python train.py --image_size=48 --head_dim=64 --moe="top_k" --moe_every=1 --patch_size=[6, 6] --shampoo_beta=0.99 --eps=1e-08 --precondition_frequency=32 --lr_schedule="cosine" --final_lr_fraction=0.1 --warmup_steps=940 --adamw_weight_decay_other_params=0
Rows from block 5 of a small class-conditioned image diffusion model, named by matrix and row number. Rows with one number within an expert belong to one neuron, the router's apart. Each number is 500 + 40 x the weight over its row's rms, rounded and kept within 0 to 999. All counts start at 0. Numbers have three digits each.
Before each expert's rows are labels from the 100 images, of 14976 (inputs lightly noised), where the router gives the expert most weight on average: "responds to" is what is common among them. Only what is clearly more common there than usual is listed. The data: photos of arthropod specimens (BIOSCAN-5M). In brackets: how many of the 100, against the usual share in percent.
# router: router (model.blocks.5.mlp.router.weight, 8x160, trained with AdamW), inputs 80-159
# gate: expert gate (model.blocks.5.mlp.gate, 8x160x160), inputs 80-159
# up: expert up (model.blocks.5.mlp.up, 8x160x160), inputs 80-159
# down: expert down (model.blocks.5.mlp.down, 8x160x160, transposed), outputs 80-159

# expert 1
responds to: order Hymenoptera (69 vs 20.5)
router.1:630511474496548535497506443470584475538557512504517456461474453493518545479489523493493535426495528465514442548491533451479428475533500514512521512521504421490571493466433493474535566470556473474507568402513478500486540537527504488467490483
gate.3:532460592507502488544414545478459506482506516468558468542500474550540535422499522502551510545521433472475537525413534508464450530513523546499515459533527569508466511509409510433513599490531460440457543502467484504432432544498514508552543509
up.3:486464543521526477563408501501475448429453505540522571522521479556491562515524510546536474473500531568503542472500454563427551466459544568423459469524541542441453507513573548537467479505533558513461486491535499516527507505572522508530494528
down.3:544468439446474482503510495509539534502500499508515471457559514511491489576499495468454424511483497513489524475489451556529560480516495523475505411502572404555465476508465507490563525487484479510516495436474458540496491482501509419480564462
gate.4:569512457470395541477475511499462482477484457532455477515470583448489538550458536493521421473482523515461405531448481482488534490501484473446505433427499544505454478505487451508491499439529504503628518480425513461489481514494537401509457566
up.4:600521477503448508518445505495544512519482510487509540494504541509503505437514510513418430461508505520455429571471492446456459551477498532523493499467439490513499506478453448485582528483593507471622542408427488519497521485514513369486423482
down.4:489496460478437457506461485516548514487461497535544524486512479494508551427558539441543571520527472530503520497480471503465528537500542525587549398454462373506420484522495421524559540427478458520498430495585459487489532499534524479519556408
gate.5:471501499485479514485468521491511555531490547533504552479499481471474455473536486526514538513514483493488513512465554503527470553513501520500492491478573594510551573563471483492484514470463458479506507626499478504474500488508571502511578538
up.5:504583518524453464476556531509536546531469509549511472556595564504524559510498555514472466497465435456523446448532507476508514502563508471522512413481449478563399514489452529483499465500562505491513473481433510468471495489550478487541472578
down.5:576423517480647523497446527496580467510478587508468553450467512476575500481482517440451533467544535540493407479449535545486546503524509521487548560567535561510466526489577455514497505539549465466478521457473510499488453536503465487520486489

# expert 6
responds to: order Lepidoptera (26 vs 7.3)
router.6:501439508494407528490500508495504465475510500519528528494506599496524508673491471500481463431526536530461453539462475491453499495478486546490501503424498518485501532483465453514512532538443508517612540461470494542468511504469507400487546502
gate.3:515436425507511483415494493455430514493543503498483503509478520464517505566479484551525485501516506423502477506503480500511505561542443508479535440464551439538475507484446375558553461568499495506552529431564493486500463437593479460490474507
up.3:451498505494552420492490496509538479522519489447508467506448578519497429546546513463501491430522471508488517542504469483524515598454490487541487379514461389473519451547496526510482471563508527521433432552513543499440458492537511503487534549
down.3:463483503498452472489521560491494490508490531495467510442504403516537553355475482481554448437480460493539555548478498492487520552490501512510496437577521527483436491541494571523506490637481487499523526566428449533481524479509504531492482484
gate.4:529505464500551463567482494500516502490511520457492546495462529498470474566509478500566458395483513437524495512562505496460516503453479439514541445467506556451498474511487470540520455544482493561559451580555537518451504459580507365524402468
up.4:543482539513396482529529504528520501473494543518547526587523470481563469468532497544554457501511566587499420561521477427526513511505482573532474545472453377475464494487433584533533544452515524529507550460429557509487522511518555541536521527
down.4:514471463512478455528509540511518557517488534519457509448534542513517513594509488467533486435511517539500509511477518443484509419499512539554516564563467421454439522471532468532507538336526453500418498581571467503505487498460468584462450528
gate.5:470540515550524455474384534474477573457488529491506523522490515535521451521548458524545461571526537532506536528483458528553540523533527518400510465491502514455501536529504532541553469417533511487446488462542567502515463487548510551509447529
up.5:418531563506645450527463493504469512488510521520507496425498469543516487445480511476513527551474494477498515492477494491496535456515485467579450508482517521462484507534508549512476522443420524520506504518512513493538456504453473645524544469
down.5:524475523483482528485466468498474440505516514491492491513489515490495506538482487496326477561504515486524543510516536493525502588524485475463473461439524570526409508490481635495538470402480535563418500510494500507513522511560490584502508438

# expert 7
responds to: order Lepidoptera (26 vs 7.3)
router.7:521553517534472510473460496501555419529567505499496494483502484495526548562511573481547455468545496456523499514499578507472519355538512555525494554451461422521498497491499609503455555428513475494574545483496473495470575554544537545497572503
gate.3:515473491516459485421494466455471515508534505509481503510461516531494556449481511505549523583519475554456489544463533547543526553544525527419570458492579530523459577468444462458502466439555489512548511401481484502483507515497477551517493543
up.3:515501527482498405435427486436452560570492516472533497526484553495510429445537488485475557506551532458495446522455543570484513565531510503484509429510569512472534579462483500485462508480583507439524496470545454509492528535500489437503500481
down.3:556525499481465391523522508506521526482483536508509512481478482504498551548508510484516556518514483549481434489459461525490519515501533499529531433491485477539447490468512549517559509523508523500462477420545497497499480484452489459485417496
gate.4:504538525468420485500586530541477485509541509485523533537601525518509513535570497461546457507510440574470544534547510479511527434528508528538532516439456457544440528508477489496518568468534499504542496522520542529499522461400544459561528465
up.4:489468473490582510506438494477502496459477458503482500499461510479492443454434473520495579488499570493476451456437454472504485521468468486555505530496457523443480462515545513518440456513447517528554486467413496509508488496537452586458440483
down.4:491490545510494480500590500517557472510478507526529500519425514471478543502573512453611569511501546447536520511456556488481475513496524476473507517457536475477617536492460513472492472531501498531517461536582511495497528507563510539542576511
gate.5:470508507468457503532496443503509482543475550462489477490478508600503532515504496530497501491532525548518573555527575532616442515512566487488544490560515458517494596528494498487571447521560465520488468530478481433487534507553525471522477547
up.5:508468492538509479500482583484516519460558481486485495453564512436478562496493576556533507504419468501532490374502501451425509492509447484517429468442501519490491430469537485556472594495514534508509528516496504539483418480450457504451547510
down.5:561478522486475480486460462542453494543460403544477516547518457434467517535543535479482496458563429502436448486537601469478516463513508497489573479579446530553468524535469519483542535541536535483451522500481476608531489554512510530532529534