Rows from block 2 of a small class-conditioned image diffusion model, named by matrix and row number. Rows with one number within an expert belong to one neuron, the router's apart. Each number is 50 + 12 x the weight over its row's rms, rounded and kept within 0 to 99. All counts start at 0.
Before each expert's rows are labels from the 100 images, of 14976 (inputs lightly noised), where the router gives the expert most weight on average: "strongest on" is what is common among them. Only what is clearly more common there than usual is listed. The data: photos of arthropod specimens (BIOSCAN-5M). In brackets: how many of the 100, against the usual share in percent.
# router: router (model.blocks.2.mlp.router.weight, 8x160, trained with AdamW), inputs 0-159
# gate: expert gate (model.blocks.2.mlp.gate, 8x160x160), inputs 0-159
# up: expert up (model.blocks.2.mlp.up, 8x160x160), inputs 0-159
# down: expert down (model.blocks.2.mlp.down, 8x160x160, transposed), outputs 0-159

# expert 6
strongest on: order Psocodea (26 vs 3.7)
router.6:99 59 66 43 55 61 56 46 63 57 67 52 49 50 54 56 48 53 58 52 50 56 51 52 98 41 58 42 58 71 65 39 49 46 62 42 61 69 51 68 30 43 28 65 55 40 52 47 59 58 46 61 44 59 41 48 51 40 50 51 55 59 52 41 50 47 50 50 50 64 57 44 58 34 52 64 57 47 41 55 78 63 52 47 35 55 46 60 35 54 92 64 45 51 60 54 38 53 45 39 39 45 43 41 24 48 53 60 59 66 33 53 39 53 61 24 55 50 66 50 46 44 38 50 53 52 46 52 49 45 38 30 55 80 52 65 43 53 41 45 53 60 69 47 35 41 58 33 60 41 44 51 41 44 72 38 61 40 70 52
gate.0:62 57 27 39 45 52 42 48 66 71 62 56 39 54 45 42 54 31 56 59 63 61 47 47 49 50 47 46 57 26 58 45 41 56 41 64 45 45 57 77 53 63 73 46 59 42 48 55 47 59 60 65 61 36 65 52 39 68 32 41 52 69 60 56 44 40 62 49 51 38 55 73 35 58 57 57 61 28 59 35 55 47 59 39 55 56 39 27 48 52 55 57 55 53 78 62 37 57 74 46 54 62 47 41 47 65 56 73 79 36 47 59 43 46 42 67 59 36 63 63 65 58 57 56 54 59 66 59 48 37 42 27 55 82 61 60 55 52 62 68 45 71 46 53 43 65 63 48 15 58 45 49 57 54 54 64 30 55 31 45
up.0:49 68 50 57 52 57 33 50 48 55 56 80 32 49 38 38 46 60 58 56 32 46 53 46 59 57 55 69 29 74 55 33 39 56 36 42 64 46 48 40 41 37 44 46 62 79 42 55 56 37 53 48 46 76 57 39 53 42 54 30 40 47 46 62 55 63 56 59 48 55 41 17 45 82 56 56 41 34 51 56 44 50 40 42 65 59 39 73 40 43 49 47 50 45 32 30 55 40 36 47 51 42 54 55 15 55 57 29 63 61 36 59 62 53 52 56 48 59 49 47 39 38 51 47 51 63 59 45 89 55 47 42 44 33 36 48 40 63 75 54 49 59 49 50 64 41 49 42 74 42 33 50 68 61 54 53 27 53 34 51
down.0:39 42 36 69 56 64 52 50 50 12 31 80 26 50 34 52 50 50 52 56 47 49 45 49 37 57 47 42 52 30 29 51 56 51 63 67 38 57 61 56 62 40 51 63 45 59 38 61 50 56 48 47 44 94 54 54 50 50 33 68 33 56 48 56 52 51 52 52 50 08 49 35 42 42 49 63 50 68 49 52 87 57 60 52 52 46 57 58 39 53 42 52 51 44 60 45 57 48 44 48 52 46 50 54 79 53 48 31 33 48 24 50 34 54 45 53 46 46 62 56 46 43 35 53 54 53 37 46 69 61 59 61 60 45 56 59 47 34 46 39 49 72 49 52 46 35 49 05 57 41 43 51 56 41 52 64 43 45 47 43

# expert 7
strongest on: order Coleoptera (44 vs 16.8)
router.7:63 51 24 63 67 57 42 46 52 45 69 51 29 62 34 77 60 72 46 63 49 50 37 51 70 47 58 40 63 52 55 50 35 38 57 57 49 41 39 39 63 37 56 50 65 67 49 60 52 61 51 70 56 60 54 52 41 44 72 33 51 50 43 50 62 38 84 48 44 59 45 46 30 63 62 57 68 40 41 44 39 52 57 55 62 56 66 62 43 46 64 50 61 56 59 59 33 54 37 53 51 39 39 44 27 59 64 47 44 58 39 67 32 40 62 57 46 72 49 53 53 50 07 49 49 61 60 46 67 55 36 49 57 55 42 53 52 68 61 51 43 27 40 62 47 17 74 65 55 46 35 52 51 55 46 55 42 40 71 59
gate.0:65 27 57 56 47 49 39 55 78 42 28 54 53 33 51 41 58 59 46 45 33 22 57 50 58 67 47 78 65 38 28 71 52 52 66 45 59 62 40 69 47 60 52 53 60 53 67 49 61 50 48 58 35 45 74 51 35 51 39 51 29 37 47 40 59 46 67 37 45 39 37 55 50 68 56 49 62 39 38 34 54 40 51 40 25 58 43 57 35 44 64 49 63 51 36 52 49 49 39 32 55 71 44 38 46 56 41 56 69 34 41 61 50 53 47 43 49 44 54 59 56 50 49 57 61 49 67 25 69 80 27 42 67 51 20 59 36 52 53 62 50 56 75 47 47 40 55 54 68 41 68 55 41 39 43 54 50 37 69 55
up.0:39 61 58 25 41 60 56 47 23 60 56 48 59 64 51 53 33 34 43 51 72 50 52 61 50 15 66 28 44 53 77 67 61 46 42 48 61 54 49 29 61 50 33 58 42 41 40 49 39 52 50 54 61 44 49 59 52 35 67 52 56 47 69 67 49 48 47 51 39 70 37 52 54 24 39 62 44 50 47 57 60 66 48 60 82 37 35 39 59 49 50 65 48 54 67 33 54 54 59 54 57 28 57 58 68 54 46 47 29 56 46 44 64 42 49 68 31 44 54 39 48 54 58 33 56 67 26 66 42 24 61 52 40 57 77 51 49 44 42 39 61 48 42 61 53 52 41 32 28 57 47 53 52 42 62 30 63 51 37 34
down.0:65 35 28 65 44 49 52 43 65 37 12 52 42 46 34 76 54 68 37 54 49 59 49 55 71 32 41 29 45 51 45 47 48 53 55 51 59 78 63 54 54 36 52 46 50 37 68 43 59 63 57 68 40 63 47 46 44 38 27 70 32 60 59 50 39 52 68 53 46 39 50 33 81 39 76 58 42 46 49 50 53 61 44 49 30 31 40 58 48 45 48 39 56 52 53 61 40 56 34 58 56 33 47 58 78 46 44 52 62 44 47 42 43 57 39 44 47 50 44 60 52 40 52 41 53 45 54 66 82 73 48 51 56 67 43 62 47 56 48 44 51 55 60 51 58 61 51 49 10 45 50 39 59 35 65 35 30 49 36 43

# expert 0
strongest on: order Lepidoptera (46 vs 7.3)
router.0:37 37 23 59 62 58 30 60 50 60 61 68 30 51 34 74 25 61 37 50 59 61 49 58 52 53 68 41 67 51 54 48 62 50 30 50 59 46 57 53 67 47 39 59 53 54 60 62 54 52 55 74 41 56 45 51 53 57 58 36 63 36 49 66 52 48 70 47 44 52 32 44 21 68 53 42 65 59 41 63 46 69 53 55 48 10 53 63 45 53 53 47 62 64 68 44 41 55 56 41 56 41 42 41 28 57 73 40 35 60 61 64 42 40 63 69 45 56 46 47 57 54 48 61 56 50 59 48 53 52 39 61 65 56 47 44 52 73 48 45 29 34 38 42 55 10 48 73 67 51 39 48 44 55 48 54 58 51 68 66
gate.0:52 53 32 57 45 54 48 73 53 51 53 55 70 62 57 37 57 47 24 36 52 66 65 64 51 32 57 62 52 62 59 35 63 48 62 68 44 54 48 48 43 46 69 42 50 58 50 44 33 46 39 43 57 87 36 56 65 59 95 59 68 54 60 58 65 66 58 48 52 62 41 52 43 44 56 58 62 44 58 54 40 59 49 57 75 39 43 49 60 59 60 61 35 45 51 71 57 53 48 50 49 54 51 59 25 55 36 28 35 64 58 56 43 63 41 19 69 46 46 33 62 60 59 64 47 48 36 45 42 58 37 33 48 44 44 70 65 48 44 60 21 55 54 66 78 65 44 55 53 44 51 45 46 50 57 44 41 58 51 30
up.0:40 60 35 50 47 63 45 63 57 63 26 63 77 36 51 57 45 47 38 31 54 44 47 41 33 48 55 66 48 52 52 22 61 47 66 50 32 51 51 68 67 63 62 46 66 77 71 59 40 47 43 45 62 69 45 65 50 52 48 52 66 50 56 46 63 60 54 38 53 70 45 73 45 50 36 59 56 39 66 31 45 40 43 61 69 46 66 51 62 71 68 45 29 51 30 62 29 38 49 57 49 49 66 35 26 68 42 37 25 64 44 49 51 56 48 16 53 34 54 32 59 47 55 53 42 54 54 54 30 56 43 51 58 49 43 52 52 43 31 54 34 70 63 56 53 62 60 73 52 57 42 60 49 46 46 53 31 50 46 43
down.0:43 43 83 47 44 67 48 52 47 31 80 54 27 43 35 00 61 76 46 61 48 61 54 50 51 52 51 62 41 36 37 35 45 45 39 42 27 44 36 52 64 53 43 41 52 71 32 50 42 48 55 33 43 62 57 43 41 40 47 54 71 32 52 66 56 53 46 62 46 40 54 82 34 61 46 46 48 64 51 65 45 50 49 53 33 40 59 63 50 56 44 43 55 55 51 46 48 57 45 52 41 61 63 47 73 60 44 34 46 23 44 52 23 44 52 40 66 62 57 50 43 73 56 45 43 50 47 50 56 66 54 34 62 43 48 40 54 55 41 37 55 45 54 58 25 27 62 44 49 43 52 55 50 48 43 48 74 60 56 41

# expert 5
strongest on: class Collembola (27 vs 1.9); class Arachnida (25 vs 4)
router.5:16 41 65 91 46 49 50 53 42 65 66 54 48 51 42 52 36 49 51 43 44 50 44 45 79 40 51 47 53 35 58 61 46 44 46 31 50 61 55 50 40 54 45 44 54 47 49 59 48 44 53 46 38 51 47 44 51 43 38 54 52 43 44 40 53 45 42 50 47 81 45 31 61 43 46 52 51 52 46 68 59 50 46 46 47 37 47 51 42 50 48 47 50 45 48 50 47 43 57 47 48 41 44 48 99 55 53 53 23 33 51 45 54 42 45 48 56 45 46 49 51 53 85 53 46 49 51 47 47 44 49 75 47 22 42 46 38 34 41 63 62 79 43 54 36 80 58 50 58 40 55 43 50 50 43 40 22 52 49 49
gate.0:60 68 73 62 56 33 45 45 43 42 51 61 74 45 54 28 58 69 64 59 38 48 48 49 72 44 50 48 46 37 60 56 47 33 54 59 37 41 51 38 14 41 64 51 33 62 52 42 46 60 56 30 52 53 43 55 58 46 54 46 42 41 45 41 51 48 41 49 57 46 64 13 32 29 32 41 39 40 45 47 35 39 48 37 42 57 61 58 56 46 32 49 48 44 47 64 56 54 54 50 60 41 43 64 51 48 51 37 44 31 17 44 55 35 42 39 57 67 25 64 47 61 40 43 51 52 54 52 17 37 72 58 50 42 43 32 42 27 57 71 46 51 38 47 62 66 32 65 53 63 53 54 47 41 21 54 29 56 51 54
up.0:54 42 50 43 43 49 73 33 60 40 34 60 48 18 55 58 30 25 37 62 50 52 38 28 44 53 65 66 52 33 31 22 48 39 69 51 44 68 50 58 60 67 61 49 24 56 50 33 55 77 61 53 62 58 39 41 51 44 40 56 47 58 68 53 62 57 50 58 36 45 43 48 76 75 43 54 62 49 32 22 60 56 62 38 58 52 36 40 52 39 63 55 50 48 65 50 60 39 50 42 41 46 57 55 45 69 40 37 63 57 39 40 54 52 60 61 43 40 43 29 40 54 54 41 37 76 33 41 44 58 39 52 61 58 41 33 38 29 44 48 70 50 53 48 19 45 39 47 47 32 43 52 42 46 36 57 43 49 50 40
down.0:61 64 60 37 52 56 23 64 41 47 63 51 66 71 52 54 25 61 66 49 44 62 40 41 70 51 49 65 55 68 74 74 55 45 47 51 49 27 64 45 26 67 40 40 67 55 47 50 50 32 54 35 44 58 43 58 56 49 41 45 48 48 72 64 53 51 53 69 48 60 59 63 46 81 55 46 57 31 50 72 38 66 34 57 38 65 51 45 49 51 69 58 46 48 63 59 67 51 51 40 26 56 45 59 30 81 49 45 18 37 52 43 38 48 42 65 61 68 60 71 46 52 31 50 60 48 61 45 44 28 62 37 43 57 54 51 39 62 62 53 46 49 42 58 72 67 57 51 52 60 54 46 50 52 54 48 67 52 39 48

# expert 3
strongest on: order Coleoptera (48 vs 16.8)
router.3:07 46 54 21 50 49 48 50 48 33 75 39 58 55 48 62 50 69 58 47 52 51 45 47 36 45 54 50 41 53 29 59 50 45 43 40 49 08 42 45 44 51 57 47 49 43 38 70 50 47 45 43 49 55 49 42 51 52 61 56 60 38 41 45 42 51 53 44 47 24 47 26 20 60 52 50 48 58 46 50 22 50 45 43 00 56 32 47 51 42 37 49 48 49 45 46 40 44 44 50 66 41 47 58 72 55 52 44 27 53 56 54 43 43 48 33 51 44 46 46 47 48 73 54 47 44 45 44 70 54 54 58 50 52 48 48 54 28 41 37 46 82 47 53 46 62 49 49 49 37 46 41 47 51 64 47 31 51 46 50
gate.0:57 34 75 64 64 54 61 58 49 48 61 53 45 49 72 18 51 50 38 21 37 48 46 53 41 56 53 57 56 62 55 57 61 56 58 63 61 47 50 55 41 40 49 33 42 46 46 25 69 66 42 31 51 37 49 56 40 62 64 33 39 62 62 54 65 44 43 54 66 18 61 64 65 46 54 49 51 37 32 59 65 69 43 55 64 40 61 40 52 45 58 57 59 54 53 69 58 39 55 45 40 42 66 53 31 50 49 49 67 44 47 61 77 37 69 44 50 52 56 59 29 49 30 47 61 55 39 51 40 41 49 49 52 45 66 35 58 71 31 53 47 20 51 41 47 50 57 28 45 64 45 72 51 41 53 54 44 23 81 54
up.0:49 58 42 59 50 40 50 57 51 47 58 35 66 36 49 31 35 48 56 37 52 63 43 49 43 47 28 55 66 44 47 64 37 36 48 48 52 54 48 48 20 39 42 12 59 33 56 36 35 50 47 38 60 61 48 61 30 61 61 47 56 46 58 56 53 56 63 36 70 20 40 61 33 42 59 43 59 63 39 60 43 37 63 61 28 78 61 42 55 42 50 46 66 46 39 29 61 48 33 42 87 61 57 30 75 44 51 62 54 31 72 38 41 48 47 57 49 52 54 66 49 62 75 39 54 60 61 55 66 47 54 63 65 54 47 57 52 39 34 45 58 66 50 57 50 46 39 36 68 44 47 51 58 67 61 64 37 52 51 59
down.0:36 39 20 35 37 54 47 47 42 27 75 55 23 47 48 34 62 42 44 71 52 52 36 47 86 46 42 47 47 68 39 62 38 62 42 46 43 27 63 25 63 46 55 52 45 42 35 44 50 48 47 44 53 58 45 41 41 25 65 78 57 66 61 41 53 45 39 55 54 70 43 32 33 65 52 65 49 43 50 67 45 45 62 53 38 31 53 80 40 54 55 54 34 55 52 48 35 37 55 50 65 50 54 34 59 47 40 49 29 45 43 47 54 57 52 45 49 44 49 49 42 50 54 39 51 62 54 51 77 35 78 35 51 66 56 52 51 54 51 30 62 68 29 50 36 51 47 49 61 45 42 50 50 53 53 39 86 50 56 42

# expert 4
strongest on: order Lepidoptera (40 vs 7.3)
router.4:80 46 31 49 66 58 36 64 44 18 72 65 37 45 37 69 50 75 55 52 50 54 43 47 43 53 52 45 58 56 41 62 53 40 53 61 59 39 63 48 71 45 56 56 43 64 59 53 49 60 50 60 51 51 45 49 46 52 51 48 56 53 47 56 55 47 68 49 51 18 51 41 22 52 45 55 60 59 47 41 38 61 41 35 46 55 51 63 42 52 36 57 57 56 55 46 47 50 32 52 60 37 31 52 24 54 46 55 19 56 41 50 49 40 62 59 56 71 42 55 42 47 33 46 39 42 75 48 60 54 31 79 28 45 38 52 49 52 45 34 47 10 36 58 38 53 53 64 49 53 45 51 47 39 61 49 94 51 55 47
gate.0:50 45 63 50 44 48 63 52 51 24 60 41 60 62 68 35 48 74 46 44 61 24 51 44 38 54 56 35 47 40 38 66 62 55 38 69 56 59 60 48 51 44 37 55 46 26 62 32 48 64 39 39 51 55 55 49 46 36 42 44 44 58 43 43 50 47 36 36 45 31 52 31 63 42 34 56 45 50 54 30 83 55 31 42 39 72 65 62 47 66 41 30 54 51 47 53 52 56 48 78 58 39 57 60 37 48 48 17 60 43 32 22 62 55 59 69 74 42 49 55 51 46 33 32 44 46 54 55 45 42 48 62 39 52 66 56 34 32 51 25 57 43 45 61 41 53 57 82 57 42 60 48 58 37 40 50 29 49 58 45
up.0:73 83 33 53 67 69 37 55 63 28 29 55 53 33 45 53 54 39 54 74 52 50 59 62 59 46 64 56 36 60 70 46 66 48 47 54 40 19 51 57 56 54 46 62 43 64 65 65 38 51 34 63 64 49 67 57 46 58 39 48 58 68 59 54 55 47 46 59 62 65 62 66 44 52 64 55 51 30 52 65 40 60 44 67 42 42 47 42 62 53 65 49 58 61 44 54 52 56 47 29 48 49 54 62 37 50 62 76 18 49 13 43 18 42 58 44 51 56 53 54 55 59 47 68 53 43 43 55 65 28 42 51 36 63 44 59 57 50 54 70 52 51 55 56 46 65 57 51 16 48 57 40 51 47 50 59 54 46 41 56
down.0:53 30 15 73 49 66 52 49 42 63 29 49 45 49 46 53 67 62 51 60 41 34 60 57 58 52 48 64 46 35 51 38 50 56 42 57 46 77 54 45 45 48 61 58 38 57 50 51 53 53 57 53 39 62 59 63 41 43 29 55 51 68 54 53 56 48 55 47 51 49 38 43 58 31 60 59 33 70 48 66 68 51 47 53 31 31 36 57 41 58 38 33 46 44 44 44 48 50 58 52 67 55 49 75 62 40 51 38 75 81 13 47 54 60 38 36 45 39 42 44 52 47 23 46 42 60 30 55 71 78 55 51 61 46 53 47 43 63 43 50 41 54 52 56 50 51 52 13 33 43 55 54 55 44 35 66 24 51 63 54

# expert 2
strongest on: order Hymenoptera (64 vs 20.5)
router.2:61 51 40 52 41 58 52 48 49 71 03 56 39 49 54 41 62 42 35 47 54 66 61 51 54 42 45 54 48 39 62 48 38 40 56 39 52 54 28 57 67 45 49 35 55 50 48 50 58 48 53 28 56 57 51 45 44 70 50 45 42 56 55 47 54 46 42 40 72 28 62 92 56 40 55 63 57 24 51 54 63 47 53 71 91 69 39 44 57 55 47 45 50 35 52 47 56 44 61 62 27 55 45 53 33 59 45 52 67 24 50 36 65 47 37 73 49 50 45 64 56 77 49 40 43 48 41 59 18 41 53 51 50 43 74 56 46 62 60 40 53 44 55 46 56 38 54 45 35 39 61 47 55 55 42 54 42 39 36 39
gate.0:58 56 53 81 58 56 54 32 46 43 77 16 52 51 53 18 49 52 43 58 50 74 45 60 73 50 55 29 63 50 60 60 65 51 48 49 34 48 32 64 27 39 43 63 62 45 48 55 54 56 53 42 48 54 42 47 48 59 38 38 64 81 62 54 34 40 42 51 36 52 49 49 63 58 45 45 56 52 49 60 76 60 40 44 61 73 53 51 35 49 29 61 63 58 63 68 58 56 52 40 49 36 60 66 64 65 39 37 26 58 45 47 56 40 59 66 71 50 52 56 55 44 48 43 66 52 30 53 53 37 43 45 61 82 26 28 50 40 60 59 57 51 62 49 38 52 47 29 40 28 55 57 56 55 45 49 55 50 36 51
up.0:58 47 43 70 38 56 54 47 66 33 50 19 53 56 32 52 45 42 44 53 40 57 45 48 50 56 55 52 61 31 27 64 57 51 27 57 46 40 66 66 46 51 44 76 58 62 47 47 47 79 60 51 35 63 41 51 40 65 76 53 55 88 66 46 34 53 30 32 55 56 65 53 54 43 47 58 55 48 38 44 56 39 42 28 53 36 49 42 34 73 52 51 51 56 59 48 56 38 75 46 47 62 50 68 41 71 56 66 28 39 42 54 40 41 51 34 42 50 42 47 44 53 34 58 54 53 27 44 44 55 32 32 48 70 74 52 46 55 51 51 62 38 50 40 58 83 42 36 39 39 57 43 53 58 50 39 52 53 25 56
down.0:66 49 68 99 47 48 54 53 36 46 34 36 25 43 44 51 49 73 49 43 59 56 42 58 38 48 44 53 55 54 38 73 48 55 44 64 47 62 49 38 25 55 57 55 47 28 50 50 44 47 46 46 42 43 50 59 33 50 41 42 33 53 46 38 55 58 51 46 51 61 41 65 37 47 54 54 37 56 50 51 61 57 68 57 45 63 57 30 42 50 72 50 42 39 68 49 46 59 36 33 25 51 43 50 53 45 26 55 49 70 52 50 57 49 36 73 37 47 40 50 55 50 42 57 57 59 56 52 79 67 62 92 36 48 61 56 41 17 47 51 52 29 41 43 51 58 38 47 56 44 42 53 54 49 43 62 62 52 53 47